A small self-supervised audio encoder (BEST-RQ), trained from scratch.
Model: 4.54M parameters, log mel input, arch tc_resnet, norm batchnorm, depths [3, 3, 3, 3], widths [128, 128, 128, 128].
Data: 39062 training examples, 116.7 epochs.
Rows from block 7, named by matrix and row number. Rows with one number belong to one channel. Each number is 128 + 24 x the weight over the matrix's rms, rounded and kept within 0 to 255. All counts start at 0.
# convs0: first width-11 conv (model.blocks.7.convs.0.weight, 128x128x11), inputs 88-98, a 11 kernel for each
# convs1: second width-11 conv (model.blocks.7.convs.1.weight, 128x128x11, transposed), outputs 88-98, a 11 kernel for each
convs0.48 [128  89 138 128  86 165 135 142 116 149 128 140  94 116 128 119  84 128 112  91  89 132 129 137 140 110 185 128 110 147  96 128 114 128 146  81 128 128 151  99 113 104  96 104 129 135 128 141 128  98 113  99 163 144 128 128 176 119  87 153  89  96  98 113 100 128 135 128 128 115 128 119 100 128 108  97 149 128 150 192 103 128 128 124 128 146  75 128 128 128 128 143 106 128 100 128 103 159 144 128  84  95 128 128 128 128 112 122 128  72 121  86 137 107 128 127 128 145 142 128 117]
convs1.48 [128 128  79 141 141 128 128 129 110 139 128 128  70  94 128 163  84 128  81 124 107 115 108 140 173 110 128 106 159 138 128 108 147 150 123 126 130 128 117 120  88 105 128 119  82 128 127  85 128 135 128 128  70 153 223  69 148 166 128 128 128  81 128 154 128 128 118  73 113 128 116 119 128 128 149 108 137 128 110 137 153 152 100 128 154  99 128 128 114 128  90  84 128 128 128  75 104 128 121 133 104 128 128 138  98 128 128 128  86 128  84  71  68 129 122 128 107 156 159 137 128]
convs0.49 [ 97 108 128 113 128 191 165 125 119 160 128 128 121 128 104 153 126 128 120 128 128 128 128  77 145 100 128 157 128 146 112 128 128 143 136 128 139 128 128 136 127 146 128 150 130 182 176 152 128 128 136 128 128 120 101 156 128  92 116 183  99 116 120 106 155 109 128 166 128 128 128 128 106 128 136 128 128 143  94 128 138  99 108 128 128 122 154 133 151 152 128 128 118 153 131 128 128 128  71 152 133 139 130 174 167 128  75 128 144 102 148 191 146 113 128 128 101 130  96 128 115]
convs1.49 [128 128 104 147  99 123  89 128 134 158 100 143 120 152 128 120 107 128  98 128 168 128 176  85 122  95 128 128 126 130 128 108 157 128  91  98 122 152 128  87  73 128 158 142 128 131 128 128 108  74  81 155  88 179  91 139 128 127 138 135 105  84 123 128 155 109 127 136 158 111 136 128 145 146 147 117 105 144 137 104 168 128 138 102 128 128  93 115 143 126 128 143 112 147 128 108 145 126 113 167 128 128 128 128 110 133 131  92 148 149 117 140 128 155 128 131 128 128  83 128 111]
convs0.50 [100 139 152 128 136 139 167 116 123 182 171 130 147 128 117 118 144 138 136 128 126 159  50 141  83 106 128 138 139 159 128 132 128 126 139 128 149 158 128 136 156 110 133 127  68 128 126 135  99 151 138 128 128 205 158 127  84 158 140  91 112 128 154 141 150  86 128 102 128 101 128 128  85 127 111 128 131 112 128 124 128  78 128 173 153 134 128 138 126 194 128 118 137 105 128 128 128 155 128 149 128 128 146 128 139 128 128  95 128 146 119 153 128 133 113 128 128 115 109 128 140]
convs1.50 [145  91 191 147 126 117 116  69 128  83 128  96 203 145 120 104 128 158 128  61 103 128 128 108  98 128 119 128 128  77  93  90 105 128 158 128  91 128 113 106 128 128 128 115 141  91 118 170 133 128 151  83 128 144 161 140 155 128 120 128 135 128 171  94 139 128  79 127  88  94 197 147  97 128 128 128 128 128 166 111 170  93 142 128 106  96 143 143 137 128 126 128 150 111 128 117 120  84 143 100 161 142 128 128  79 128 137 128 166 106 144  95 165 128 131 123 128 128 106 107  97]
convs0.51 [103 153 128 128 104 104 143 128 119 128 127 128 144 128 128 137 103 128 129 128 165 128 153 195 128 116  88 128 128 128 152 104 182 167 174 128 153 125  93 128 128 139 128 115 172 109 128 119  95 131 128 128 128  86  93 151 156 201 143 128 128 163 176 158 128 153 121 128 128 137  93 131 126 111 128 128 171 124 128 115 138 120 128 128 128 128 108 157 125  86 128 128 179 128 144 102 104 128 128 120 119 128  95 128 112  96 128 128 130 128 129 128 109 137  84 128 172 112 128 128 128]
convs1.51 [102 115 153 128 153 128 125  73  90 155 109 101 158 106 128 117 155  90 128  96 128 128  98 128 128 128  99 128 136  98 128 141 128 127 125  96 145 132 154 112 169 176  79  83 137 148 105 128 128 128 112 123 158 143 128 128 127  84 128 137 128  82 178  70 128 128 128 128 128 128 133 119 132 128 128 128 146 118 125 128 118 128 102 128 140 174 161 110 128 119 128 159 115 204 142 110 129  92 108 128 106 125 120 141 128 160 148 128 142  77 180 128 128 116 115 192 154 133 133 131 111]
convs0.52 [128 112 101 132 128 174  62 128 118 102 133 178 155 133 128 163 128 113 138 128  81 183 128 136 128 203 128 135 104 128 128 128 122  80 113 138 131 128 128 145 156  72  91  96 124 128 128  92  93 128  76 179 120 203 113 112  98 128 136 124 100 140 128  73 122 128 124 116 138  92 189 113 128 113 128 127 128 117 128 158  71 153 128 102 128  82 160 143  59 128  93 172 187 150 128 128 156 128 171 144 113 180 128 122 102 125 128 128 104  95 118 128 157 104 185 158 112 128 131 123 164]
convs1.52 [103 133 128 178 159 104 111 161 128 128 132 123 214  87 128 123 128 128 128 134 128 128 127 110 131 182 177 190  51 199 141 135 122 128 145 142 158 170 128 176 128 156 160 128 123 135  59 128 128 131 115  86 128 108 146 128 133 118  95 141 169 160 126 158 128  84 142 128 165  82 125 131 105 141 137 155 127 169 128  78 172 139 170 134  93 128 128 106  78 128 159 112 117 175 200 142 131 116 149 128 135 118 128 128 136 126 128 116 106 142 153 108 155 128 155 128 124 128  99 112 128]
convs0.53 [138 128 138 139 154 114 118 155  94 128 128 200 128 137 119 180 134  88 140 137  87 123  94 128 131 128 167  96 131 110 128 163 168 178 188  97 178 101 128 203 128 108 118 153 128 128 168  64 128 128 146 143 128 128  97 126 128 128  96 158 155 136 152 141 162  98 103 152 169  80 162 128 107  95 111  80 128 128 130 128 134 128 119 128 143 128 113 109  98 128 128  83 132 128 151 142 128 128 128 128 115 157  99 160 132  73 157 123 137 102 142 140  75 128 116 128  92 128 146 149 138]
convs1.53 [137 128 170 135 121  75 110 128 100 165 124 133 168 128 100 169 128  61 120 145 128 145 108 139 107 128  89 141 110 118 112 128 128 128 128 128 117 117 129 135 100 119 128 141 128 137 114  81 128 124 128 128 150  73 137 171 127 130  89 128 107  99 104 128 130 125 128 185 138 133 128 176 128 150 138 128 170 115 148 167 128 128 111 102 127 102 128 128 148 128 151 132 126 154  98  92  87 104 121 128 108  66  78 176 163 114 121 128 149 188 119 128 130  98  76 123 128 128 128 128 128]
convs0.54 [128 128 119 112 129 128 128  92 111 128 128 130 132 141 128 128 172 128 128 118 151  95 165 163 137 121 128 128 128 139 152 128 129 119 154 128  96 213 144 177 171  96 128 120 128 111 172 128 164 144 128 138 126 128 113 170 175 156 131 131 128 114 151  88 121  78 128 121 128 113 132 120 128 138 134 128 128 128 113 131 117 128 146 149 146 142 139 134 128  89 128  64 111 167 128 186  84  77 102 101 103  92 105  77 125 140 128 140 155 123 137 128 111 128 108 151  94 128 128 110 145]
convs1.54 [ 99  81 141 128 125 128 134 125 128  84 116 109 123 128 128 153 149 128 129 121 181 128 128 147 109 128 125 128 150 128 128 117 128 117 158 128 128 139 149 158 128 128 141 104  88 148 117 128 109 104 112  69 128 128 128 159 177 128 122 130 128 128 120 128  63 128 111 128 141 116 158 128 128 113 128 134 108 145 128 128 128 139 104  79 109 128 102 125 194 104 121 143 100 147 138 164 153  89  94 156 106 155 126  88  72 128  82 100 112 126 161 128 128 128 128  74 140 128 128 149 128]
convs0.55 [162 107 121 128 128 136 126 128 128 144  75 152 104 128 138 128 111 133 157 128 103 139 128 128  96 128 128 155 163 128 117  93 111 133 102 146 120 102 126  62 114 128 164 128 105 172 128 120 128 135  82  82 128 112 128 128  98 117 128 113  72  82 139 106  81 131  90 151 128 100  88  97 128 174 137 142 131 128 135  72 128 146 168 128 187 128 128 172 128 123  81 157 128 128 131 143 130 156 135 157  97  78 108 141  65 123 128 128 128 105 125 128 156 142 128 128 128 135 161  90 133]
convs1.55 [136 123 132 128 125 128 136 128 128  96 128 128 143 128 149 103 146 128 169 125 121 160  78 143 123 104 128  86  91 128 128 134 128 123  83 109 154 151 144 128 128 147 128  84 128 128 126 189 128 151 128 128 128 147 132 110 105  98  66 139 125 108 128 140  69 140 169 128 114 128 125 128 160 128 108  98 128 136 136 116  99 128 173 128 128 160 128 128 175 101 134 128 128 112 138 131 128  80 155 109 139 126 123 128 128 112  98 105 106 129 110 128 102 183 143 116  96 112 117 135 150]
convs0.56 [101 112 148 128 137 123 128 118 144 128 116 106 128 125 128 131 128 128 128 128 129 128 128 128 128 128 127 134 138 128 128 128 114  88 107 103  57 102 128 128 153 128 237 206 128 144 126 103 145 113 124 125 128 128 144  93 111  85 128 112 107 108 128 124 148 184 128 145 116 128 128 102 148 113 124 128 137 154 119 128 149 124 134 153 128 134 128 162 187 165 109 128  96  97 151 148 168 106 128 128  99 153 128 128 100  87 171 138  90 137 159 128 143 108 159 185 103 121  90 128 101]
convs1.56 [111 128 128 122 128 120 128 128 139 113 171 168 128 128 119  93 111  80 128 128 133 164 103 193 128 128 112 148  97 172 104 128 128 177 128 125 128 113  95  86  94  95  35 128 128 153 124 123 126  60  89 168 108 124 128  92 129  87 138 149  80 103 128 128  99 112 128 107 126 101 128 156 131 127 158  85 105 114 114  83 143 128 128 102 125 128 128 128 134 147 128 115 128 146 128 128 128 111 128 128 155 170 128 100 118 134 153 200 128 149 128 128  82  96 101 128  90 134  93 128 116]
convs0.57 [106 128 154 151 116 133 128 130 128 128 128 167 128 106 169 127 114 128 155 144 126 128 135 128 128 123 135 141 101 128 179  99 128 112 128 128  97 128 126 128 128 102  93 128 128 128 128 137 144  78 128 106 107  98 150 128 131 128 128 128 124 102 128  83 110 128 128 185 114 136 179 128 104 110 118 106 115 128 160 104 145 165  78 201 128 141 128 176 128 106 143 127 122 107 126 135 132 128 152 122 128 128 113 137 125 128 128 128 145 106  98  93 128 109 128 173 112 135 118 164 155]
convs1.57 [ 89 128 127 137 128 122 128 117 128 128 164 128 133 130 111 128  94 135 138 128  92 160 121 130 128 128 128  96 140 157 128 138 129 106 128  74 128 128 113 114 115 114 126  71 156 126 128 105  58 156  88 128  73 192 154 128 138 115 137 137 103 111 128  90 173 128  88 172 121 140  95 115 118 148 153 163  94  82 128 101 128 134 181 128 128 154 128 124 113 128  95 140 128 145 128 137 128 128 128 141 116 124 128 149 150 115 127 154 184  97  73  69 115 102 128 145 105 128 117 128 128]
convs0.58 [ 93 121 128 128 195 122 162  89 128 128 128 118 128 117 145 147 113 121 128 164 122 128 128 201 128 125 128 122 140 101 128 128 107 117  91 128 128 128 136 167 128 125 134 128 109 154 182 139 131 172 128 155 140 179 107 134  98 112 128 137 146 117 128 128 155 128 149 177 128 153 128 128  78 128 121 128 128 140 128 170 128 128 128 137 124 141 126 160 148  91  70 140 128 128 128 128 203 128 128 123 173 109 128 128  73 149 121 115 148 166 170 128 116 106 152 128 164 149 118  96  83]
convs1.58 [ 90 127  90  89  94 104 103  82 143 125  80 141 151 122 120 128 128 145 152 109 128 128 128 132 143 145 115 128 128 124 115 110  74 126 153  70 128 109 128 138 163 114 115 172 147 130 131 128 128 128 127  81 128 108 128 139 103 128 135 129 153 128 172 144 128 174 157 147 146 124 124 128 133 128 136 101 126 128 119  99 125 124 211 121 144 102 147 128 147 153 147 130 154 143 137 128 128 115 114  84 190 128 169 155 177 156 128 128 116 128 157 113 143 128 199 128 128 128 128 116 125]
convs0.59 [225 128 189 111 110 131 128 166 128 173  26 162  92 138  87 145 128 155 128 128 160 128 158 133 125 120 128 102 100 155 162 103 128 137 128 128 132 193 135 128 148 121 128 169 128 132 128 128 115 137 170  88 171 146 129 182 121 109  80 142 127 169 193 113  99 147  94 128 138 128 106 128 150 122 128 128 133  96 124 126 139 112 114 141 128 128 102 121 115 128 128  91  53  80 127  79 128 108  55 131  85 120 128 138 104 132 128 141 116 123 128 125 128 128 119 128 128  82 138 148 155]
convs1.59 [128 128 128 122 122 139 128 154  85  60 145 128 178  94  97 128 128 119 108 149 175 177 144 128 128 128 115 130 137 128 128 177 109  86 128 128 124 154 133 127 128 128 119 144 161 139 128 158 128 128 106  94 128 102 110 128 128 128  86 128 152 108 144 128 127 152 128 129 134 121 128  88 140 168 106  79 128 128 176 128 195 117  93 111 142 118 128 128  80 128 128 128 128 122 121  97  95 128 128 128 160 129 118 104 128  78 128 137 165 116 145 120 116 157 106 128 128 110 139  72  79]
convs0.60 [117 130 128  81 141 129 128 128 129 123  87 128 172 137 142 108 146 140 124 128 147 128 208 128 133 128 128  84 136 140 113 128 128 167  94 128 128 164 123 128 120 181 157 114  40 110 181 128 128 128 109 111 128 128  78 101 128 138  98 109 128 128 109 123  61 105  54 129 118  95  99 127 155 146  78 145 135 128 191  65 102 128 125 128 128 128 128 126 154 128 157  51 143 128 128 128 143 128 102 100  97  73 101 144  98 128 127 128  76 183 140 175 137 108 128  91 141 164 128 128 135]
convs1.60 [165 128  93 106 128 132 133 128 128 139 159 128 128 149 140 133 128 128 124 109 128  87 144 146 150  87 137 128 153 112 167 120  68 128 128 143 148 151 128  88 119  89 117 126 147  94 128 153  99 128 110 128 128  62 121 128 148 118  94 130 124 109 163 128 128 115  74 112 146 128  75 128 128  85 133 114 132 121 128 105 103 148 141  69 128 117 122 128 128 153 105 158 109 159 128 118 143 105  87  74 145 121 128 125 142 128 101 184 199 143 109 128 136 118 155 128 109 128 104 128 178]
convs0.61 [135 128 147 128 171 154 124 152 128 128 129 128 128 122  89 144 167 164 171 136 110 165 128 128  78 171 173 146 128 137 154 151 128  86 128 109 178 128 153 134 152 114 107 141 149  69 128 148 123 147 128 128  96 138  87 162  98  95 113 128 128  74 141 101 158 119 177 121 115 118 111 128 122 128 128 118 128  98 128 128 112 117 139 128 128 128 128 168 122  90 211 149  96 108 128 128 125 128 102 128 115 118 128 128  75 128 103 128 125 128 148 140 108 123 107 145 177 190 123 144 126]
convs1.61 [131 128 171  92 170  79 128  99 128 128 127 135 128 108 145 150 112 128 135  99 163 118 126 127 128 128  96 128 185 128  95 142 128 128 116 170 130 134 143 128 128 146 164 128 128  90 128 156 128 108 107 128 128 179 128 105 128 155 115 150 137 128 159 117 128 124 170 128  91 143 128 147 109 138 137 128 130  65 128 113 149 109 128 135 105 128 128 140  96 131 128 115 128 128 128  98  95 128 106 128 115 108 104 163  96 128 116 128 128  92 128 124 128 128 131 116 128 140 140 128 118]
convs0.62 [126 125 136 128 125 113 155 158 177 109 128 129 128 149 128 128 188  99 128 129 161 146 172 110 127 127 173  97 174 107 116 128  79 128 151 136 128 128 125 149  77 100 109 129  82 128 158 164 128 133 184 170 112 108 115 126 128 132 128 167 182 164 155 128 162 128 125 128 171 166 128 128 153 128 161 124 128 110 128 133 136 128 140 128 128 125 128 128 164 122 131 136 145 124  94  87 130  87 128 128 109 122 128 128 110 204 165  76 160 133  89 146 110 128 128 128 124 128 128 128 116]
convs1.62 [122 108 128 143 112 175 154 128 128 128  88 140 127 128 128 128 128 118 155 103 192 126 128 128 121 128 165 128 128  82  82 106 157 143 128 128 158 148 133  96 105 145  86 128 116 128 136 123 146 128 104 153 161 132 128 110  96 164 166 118 107 108 128 128 136 172 128 116 128 112 128 128 170 102 138  71 128 134 111 128 193 173 128 106 132 125 128 123 128 128 154 117 119 131 118  94 128 128 128 163 102 162 150 132  75 172 128 137 128  86 155 118 128 128 128 128  98  84 128 151 117]
convs0.63 [146  90 153 128 104  65 107 128 148 149 140  97 165 141 177 128 104 128 114 128 128  93 102 130 128 145 128 144 128 128 157 128  97 128 135  85 223 137  76 141 128 145 163 126 164  75 128 114  82 186  79 119 128 134 144 128  98  89 144 128 123 128 128 128 129 179 118 167 116 128 131 128 156 153 108 128 121 128  92 103 128 128  99 128 129 151 128 118 140 128  92 125 105 140 128 107 120 127  84 132 131 128 128 128 202 117 183 137  80 128 128 128 155 177 140 127 137 103 121 147  85]
convs1.63 [128 128 151 117 128 128 128 112 128 138 128  77 145  89 138 128  97 128 150 165  53 189 128 116 116 151 128 102 128 128 128 135 129 128 144 149  83 128 139 128 128 147 143 147  74  82 168 118 104 151 164 178 152 128 128  61 169 128 113 125 137  80 157 139 140 144 128 108 128  95 124 164 142 177 128 142 128 128  93 120 128 139 128 153 125 128 128 156 130 128 128 132 142  96 138 115  97 132  91 130 147 120 136 128 103 145 174 140 128 179 139  73 126 116 128 167 128 128 116 128 157]
convs0.64 [128 128 184 128 123 162 110 121 113 128 111  83 122 128 128 128 115 128 133 128 128  80 128 180 131 140 128 149  94 155 195 142 126 128 128 156 128 155 128 126 128  92 127  93 124 131 128 128 160 112 128 142 110 117 128 144 128 116 139 103 128 184 135  92 117 124 179 128 162 128 124 107 155 147 114 141 128 110 128 109 100  62 106 128 129 137 132 128  70 138 128 136  93 128 158 128 126 157 128 165 143 165 115 128 144 116 158 128 138  78 143  95 139  97 128 128 124 128 128 128 136]
convs1.64 [182 149 178 147 108 128 128 128 147  96 114 139  99 112 120 128 161  80 151 132 128 175 128 128 117 128  96 128 150 128  85 128  91 138 124 158 128 128 128 125 150 171 123 128 128 128 152 128 178 116 128 130 128 128 187 160 128 173  51  56 175 128 144 128 128 116 167 128 176 140 128 156 180 170  56 157 116 107  92  97  90 105 148 190  89 100 155 133 128 128 191 101 146 152 153 128  87 107 128 144 170 128  98  95 128 136  90 128 159  97 122 129 128 166 150 131 108 109 133 128 129]
convs0.65 [ 93 143 128 128 138 101  92 143 119 109 131  88 128 133 128 128 115  83 107 156 142 155 132  79 128  98 144 125 151  95 102 128 128  87 200 133 100 126 128 155 161 103 113 149 151 157 128 128 128 110  74 144 128 164 128 158 128 157 104 139 128 131 129  58 117 121 139 128 128 110 125 157 101 151 154 128  86 128  91 128 128 130 157 128 128 154 129 103 128 131 134 135 128 140 128 145 178 128 128 128 128 155 185 115 125 128 128 160 128 109 117 128  75 145 128 174 104 128 122  96 163]
convs1.65 [118 128 128 128 156 128 128 109 158 135 128 159 129  97 128 134 146 128  50 134 122 128 128 193 128 114 128 128 150 147 128 100  80  95 151 128 171 120 128 155 128 112 126 102 113 128 149  80 116 128 128  92 202 111  79 194 109 112 146 187  98 165 140 118 128  59 124  70 128 128 128 160  82 148 120 149 141 128 166  90  95 128 128 143  94 192 197 194 128 128 139 133 107  82 131 128 116 128 128 140  96  78 128 147 128 148 141  94 148 130  92  85 128 180  97 128 126 116 135  70 151]
convs0.66 [133  98 128 128 136  72 128 172  95 128  85 113 124 120 115 128 153 155 128 128 115 161 113 157  89 150 128  80 128 128 142 128 109 207 128 128 132 122  93 128 101 128 153 162 130  82  82 128  88 104 124 175 128 128 110 122 129  66 128  95 148 157 104 113 106 128 148  83 128 134 158 122 129 187 128 128  55 124 128 128 128 128 128 128 128 128 166 128 128 128 144 143 131 128 118 107 128 105 128 119 117 128 106 128 139 168 128 182  91 110 112 161 164 124 128 128 128 128 128 128 132]
convs1.66 [162 128 128 128 128 128 133 128 128 107 102 133 110 125 128 128  70 128 128 128 128 128  74 178 172  89 112 135 128 128 138 129 128 174 125 128 128  95 189 128 151 128 145 128 144  83 113 128 162 138 120 103 107 168  97  83 128 151 166 128 151 128 183 134  64  63 128 130 146 139 154 101 157 118 182 156 129  70 157 128 114 128 128 121 157 128 128 130 128 128 100 128 115 125 124 113  95 142 120 128 141 128 148 183 165 138 126 138 110 133 132 157 129 125 143 152  98 128 169  98 110]
convs0.67 [128 128 128 137 106 104 112 157  96 115 120 112 128 134 124 142 125 128 128 134 128 124 128 156 141 173 107  80 102 128 124 121 101  90 113  56 146 117 144 139  46 136 128 172 156 220 109 131 128 134 128 128 114 103 106 128 105 175 128 118 102 128 128 128 101 128 128 151 128 175 124 128 141 128 116 112 128 181 123 116 124 156 142 128  86 175 123 128 117 145 131 145 122 128 118 128 161 155 128 175 122 161  81 142 149 120 128  95 128 128 128 126 128 158 134 109 128 128 128 111  97]
convs1.67 [128 143 128 129  78 111 128 128 128 130 111 162 149 122 103 128 114 158  86 128 128 158 122 139 128 128 128  77 136 166 118 154 154 133 120 118 136 134 109 156 122 105 106 128 128 128 128 128 128  94  89 147 128 128 128 162 203 128 128 110 139 128 139  81 142 128 104 128 128  81 116 185 173  65 150 128 136 187 133 112 177 128  96 127 128 110  72  95 127 145 152 135 177 152 121 115 153 128  85  69 117 128 128 128 121  79  78 113 143 133 159 170  96 101 128 134 115 147 147 128 164]
convs0.68 [155 142 128 118 118 169 123 128 168 128  81 164 102 128 116 140 126 114 128 109 122 128  97 139  87 128 128 128 169 116 128 128 168 107 162 128 138 145 152 128 128 128 102 159  89 120 118 128 128 118 185 160 128 128 128 178 148 168 128 128 135  98 128 128 155 128  72  76 191 125 119 103 117 144 125 115 104 176 109  98 128 128 140 171 114 128 141 147 115 128 128  55 131 128  85 139 126 104 154  82 162 128 133 128 140 117 113 132 121 188 116 160 142 141 128 183 103 155 134 133 182]
convs1.68 [128 120 128 128 132  79  90 128  83 144 115 174 173 128 144 149 128 140 122 128 128  58 113  92 151 104 152 124 128 128 128 128 140 128 147 126 114 134 103 125 160 114  89 128  70  97  93 149 117 101 134 109 159 161 128 128 157 128 171 128 128 128 128 128 111  83 128 150 128 128  98 110 155 128 101  90 126 175 142 156 128  93 110 111 127 128 117 128  79 119 128 113 147 132 157 128 156 175 173 112  76 128 136 126 130 137  95 128 128 172 128 195 128 165 125 136 160  94  86 128 128]
convs0.69 [128 128 149 128  95 112 128 128  96  99  94 128 113 128 189  96 150  90 111 121 130 131 120 128 128 192 110 109 128 114 101 128 114 169 128 146 121  82 128  44 147 154 128 112 142 134 112 152 128 150 101 128 136 120 166 172 192 128 121 128 142 128 150 162 138  56  91 128 155 111 148 145 123 163 129 177 104 143 158 166 156 128 128  86 141 155 132 117 186 131 128 166 130 128 128 128 108 170 136 128 128 138 124 115 104 145 137 128 111 145 108 130 128 119  70 110 128 115 136 128 130]
convs1.69 [116 126 131 117  97  86 115 185 128 130 128 166 128 124 128 107 128 107 128 131 128 128 128 155 128 163  86 128 182 128 137 128 128 111  93  73 128 112  92 128 128 124 115 118 128 156 139 151 103 126 100 114 128 128 128 142 125  76 128 122  94  98 160 172 108  93 154  90 128  82 128 123 131 116 156 103 117 128 121 167 144 128 128 121  99 128 128 142 128 128 128 118  88 163  65 128  97 128 138 128 153 128 128 139 149 136 128  87 140 175 141 128 107 116  91 149 145 146 127 128 126]
convs0.70 [118 128 172  93 143 155  86 115  98 128  92 119 128 128 128 128 129 150 181  89 128 159 122 121  50 128 128 114 146 132 165 128 145 146 128 128  82 128 152 128 149 131 129 141  73 134 149 180 140 138 125 143 131 128 125 141 128  92 102 106 140 168 128 147 128 128 128 152 128 105 155  97 114 148 130 128 164 133 112 127 134  66 127 139 163 128 140 128 157 128 146 119 152 162 113 128 128 125 128 128 142  96 128 128 128 147 137 153 128 128 135 128 177 138 108 128 128 116 179 128 128]
convs1.70 [204 128 128 155 117 158 128 106 102 128 133 128 121 150 128 158 169 174 128 136  44 128 138 131 128 128 128 158 143 128 128 128 128 101  87 128 113 115 160 128 103 128  82 102 128 128 128 128 107 125 147 116 128 116  82 128 128 128 128 128 128 151 109 122 128  90 150 189 140 128 134  83 128 124 128 117 183 147  72 128 135 128 138 169 128 117 128 180 128 128 165 123 151 128 132 128 115 154 128 124 103  95 104 172 128 147 150 128  61 159 128 136 131 109 132 128 101 110  84 204 128]
convs0.71 [ 97 128 125 185 185 128 128  97 112 181 162 128 128 118 148 134 142 142 110 128 174 119 141 129 128 128 128 102 109  94 127 128 106 145 146 128 128 128  89 105 128 121 128 118 128 153 124 188  75 126 108 104 128 146 128 140 122  81 128 119 128 125 161 128 144 137 128 128 128 135 103 151 128 128 131 128 128 128 130 170 148 111 128 109 137 129 135 104 107 128 128 146 155 128 138 109 122 155 142  64 111  81 108 100 165 102 128 128 145 203 114 141 130  83 108 149 112 164 100 159 109]
convs1.71 [ 65 137 128 128 128 128  93 128 136 197 128 124 187 146 131 128 141 128 131 128 124 113 161 113 154 127 128  93 128 146 145 150 106 156 128 128 138 109 141 128 128 128 129 150 172 142 122 106 128  89 128  97 128  94  98 128  95 128  95 128 128 128  84 133 135 171 120 128 136 144 140 128 128 199 152 117 114 112 175 128 128 159 128 126 128 128 109 128 147 107 128 128 128 139 128 128 171 128 128 128  79 128 153 106  96 161 127 163 128 104 165 153  87 128 160 128  85 128 141 128 118]
convs0.72 [128 128 128 127 109 104 121 157 128 128 114 128 128 116 172 128 110 149 128 128  85  93  43 103 128  86 128 128  95 145 100 159 130  90 128 128 128 128  92 128 132 129 126 128 169 151 146 128 128 128  98 128 131  93 128  96 165 131 128  87 127 137 162 150 128 105 115 135 128 128 124 112 127 128 128 144 141 125 128 138 172 128 128  76 128 128 128 123 128 108 153 132 128 179 128 149 124 158 113 128 122 128 175 128 111 128 172 158 128 109 128 139 139 128 128 113 128 128 180  69 128]
convs1.72 [111 128 128  99 128 128  99 123 155 128 143  85 128 145 123 114 116 133  90  94 166 128 128 128 128 163 116 145 115 161 128  98 157 126 128 128 123  72  91 128 128 128  95 128 128 131 128 128 170 128 128 128 128 170 127 134 159 124 118  78 128 183 158  81  82 145 128 163 147 154 128 152 128 102 137 159 130  98 122 128 128 104 112 158 128 128 128 146 128  70 151 156 106 128 107 121 147 120 128 132  81 128 128 128 128 158 112 110 125 160 128 143 128 140 156 148 122 142 128 152 161]
convs0.73 [245 128 128 146 111 116 128 107 122 151  88 104 128 136 139 113 128  90 128 135 128 159 128 102 158  98 101 123 128 107 149 137 126 100 113 100  91 138 142 128 128 128 135 166 164 158 153 157 121  90 133 118 139 150 137 128 104  49 128 128 128  92 128 141 128 101 128 169 170  89 111 128 128 153 130 128 112 102 150 151 146 156  71 113 128 162 128 104 128 128 128 168 128 125 151 102  93 108 115 128 111 110 116 128 117 128 128 128 116 121 146 128 128 102 128 170  93 128 142 172 128]
convs1.73 [143 131 139 119 109 163  82  88 128 128  84 142 154 128 128 128 128  99 100  99 132 128  77 128 128 131 106 101 177 131 173 142 138 107 165 160 110 109 128 128 118 160  91 135 135 126 128 128 171 138 134 168 164 128 135 128 128 128 128 102 117 123  79 159 128 120 128 101 128 110 128  93 124 168 132 121 112 163 160 105 143 169 128 127 128 106 128 114 161 106 148 176 128 135 113  89 102 128 120 128 164 111 128 128 128 156 133 176 175  88  69 122 126 116 166 107 106 110 128 128 128]
convs0.74 [ 66 121  75 147 117 179 104  98 128 128  77 188 128  66 128 128 108 127 158 139 122 128  85 139 119  79 112 128 121 112 129 131  92  96 184  92 126 128 159 128 112 135 140 128 151 138 158 158 160  51  70 128 128 137 133  88 128 128 128 121 112 174 175 128 124 141 128 128  85 112 111 135 141 112 129  99 155 105 117 128 141 173 103 161 128 128 120  95 128 140  82 128 128 128 121 128 131 124 109  83 128  94  81 133 128 126 128  67 105 114  98 128 191 128 166 128 126 128 126 157  78]
convs1.74 [126  92 128 128 145  74 133 128 130 127 128 128 179 129 157 128 176 176 119 119 113 128 118 128 128 148 112 128 121 106 110  96 105 126 108 140 138 173 128  87 157 128  91 118 128 112 128 128 120 128 130 136 123 158 115 128 128 139  93 124 128 128 128 119 133 171 128 163 153 140 128 118 155 128 148 127 156 181 128 148 195 134 137 131 100 128 151 105  89 117  80 128 132 128 128 140 154 128 132 100  99 144 112 120  95 123 167 114 124 166 159 141 124 128 113 127 128 128 153 148 128]
convs0.75 [147 147 152 128 133 178  75 140 142 116 128 128 145 104 151  98 116 112 159 128  93 117  49  68 128 182 142 128 109 162 175 141 125 154 117 127  96 128 128 122 134 128 139 188 152 117 110 121 176 156 100 130 128 156 171 174  84 147 128 140 128 141 128 125 120 128 139 167 151 138 128  78  92 128 159 128 128 128  75 145 125 128 133 128 128 147 134 122 133  90 138  84 124  77  58 134 146 128  75 119 154 171 174 128 104  99 128 128 116 128 128 162 195  92 135 125 105 196 128 120 149]
convs1.75 [128 110 128 158 128 128 113 167 115 118 125 128  86 120 115 154 126 128  98 128 105 128 151 143 142 176 128 128 128 128 154 128 128 116 125 128 133 179 128  92 130 137 193 128 122 112 114  65 132 127 195 119 128 128 173 128 128 128 128 147 140 141 145 106 128  62 155  91 128 128 134 153 128  52 128 153 171 128 119  81 124  73 128 160 164 119 118 129 190 120 126  93 127 179 101 115 148 102  85 124 128 128 131 130 128 113 128 128 154 128 112 110 138 128 128 128 145 160 128  85  86]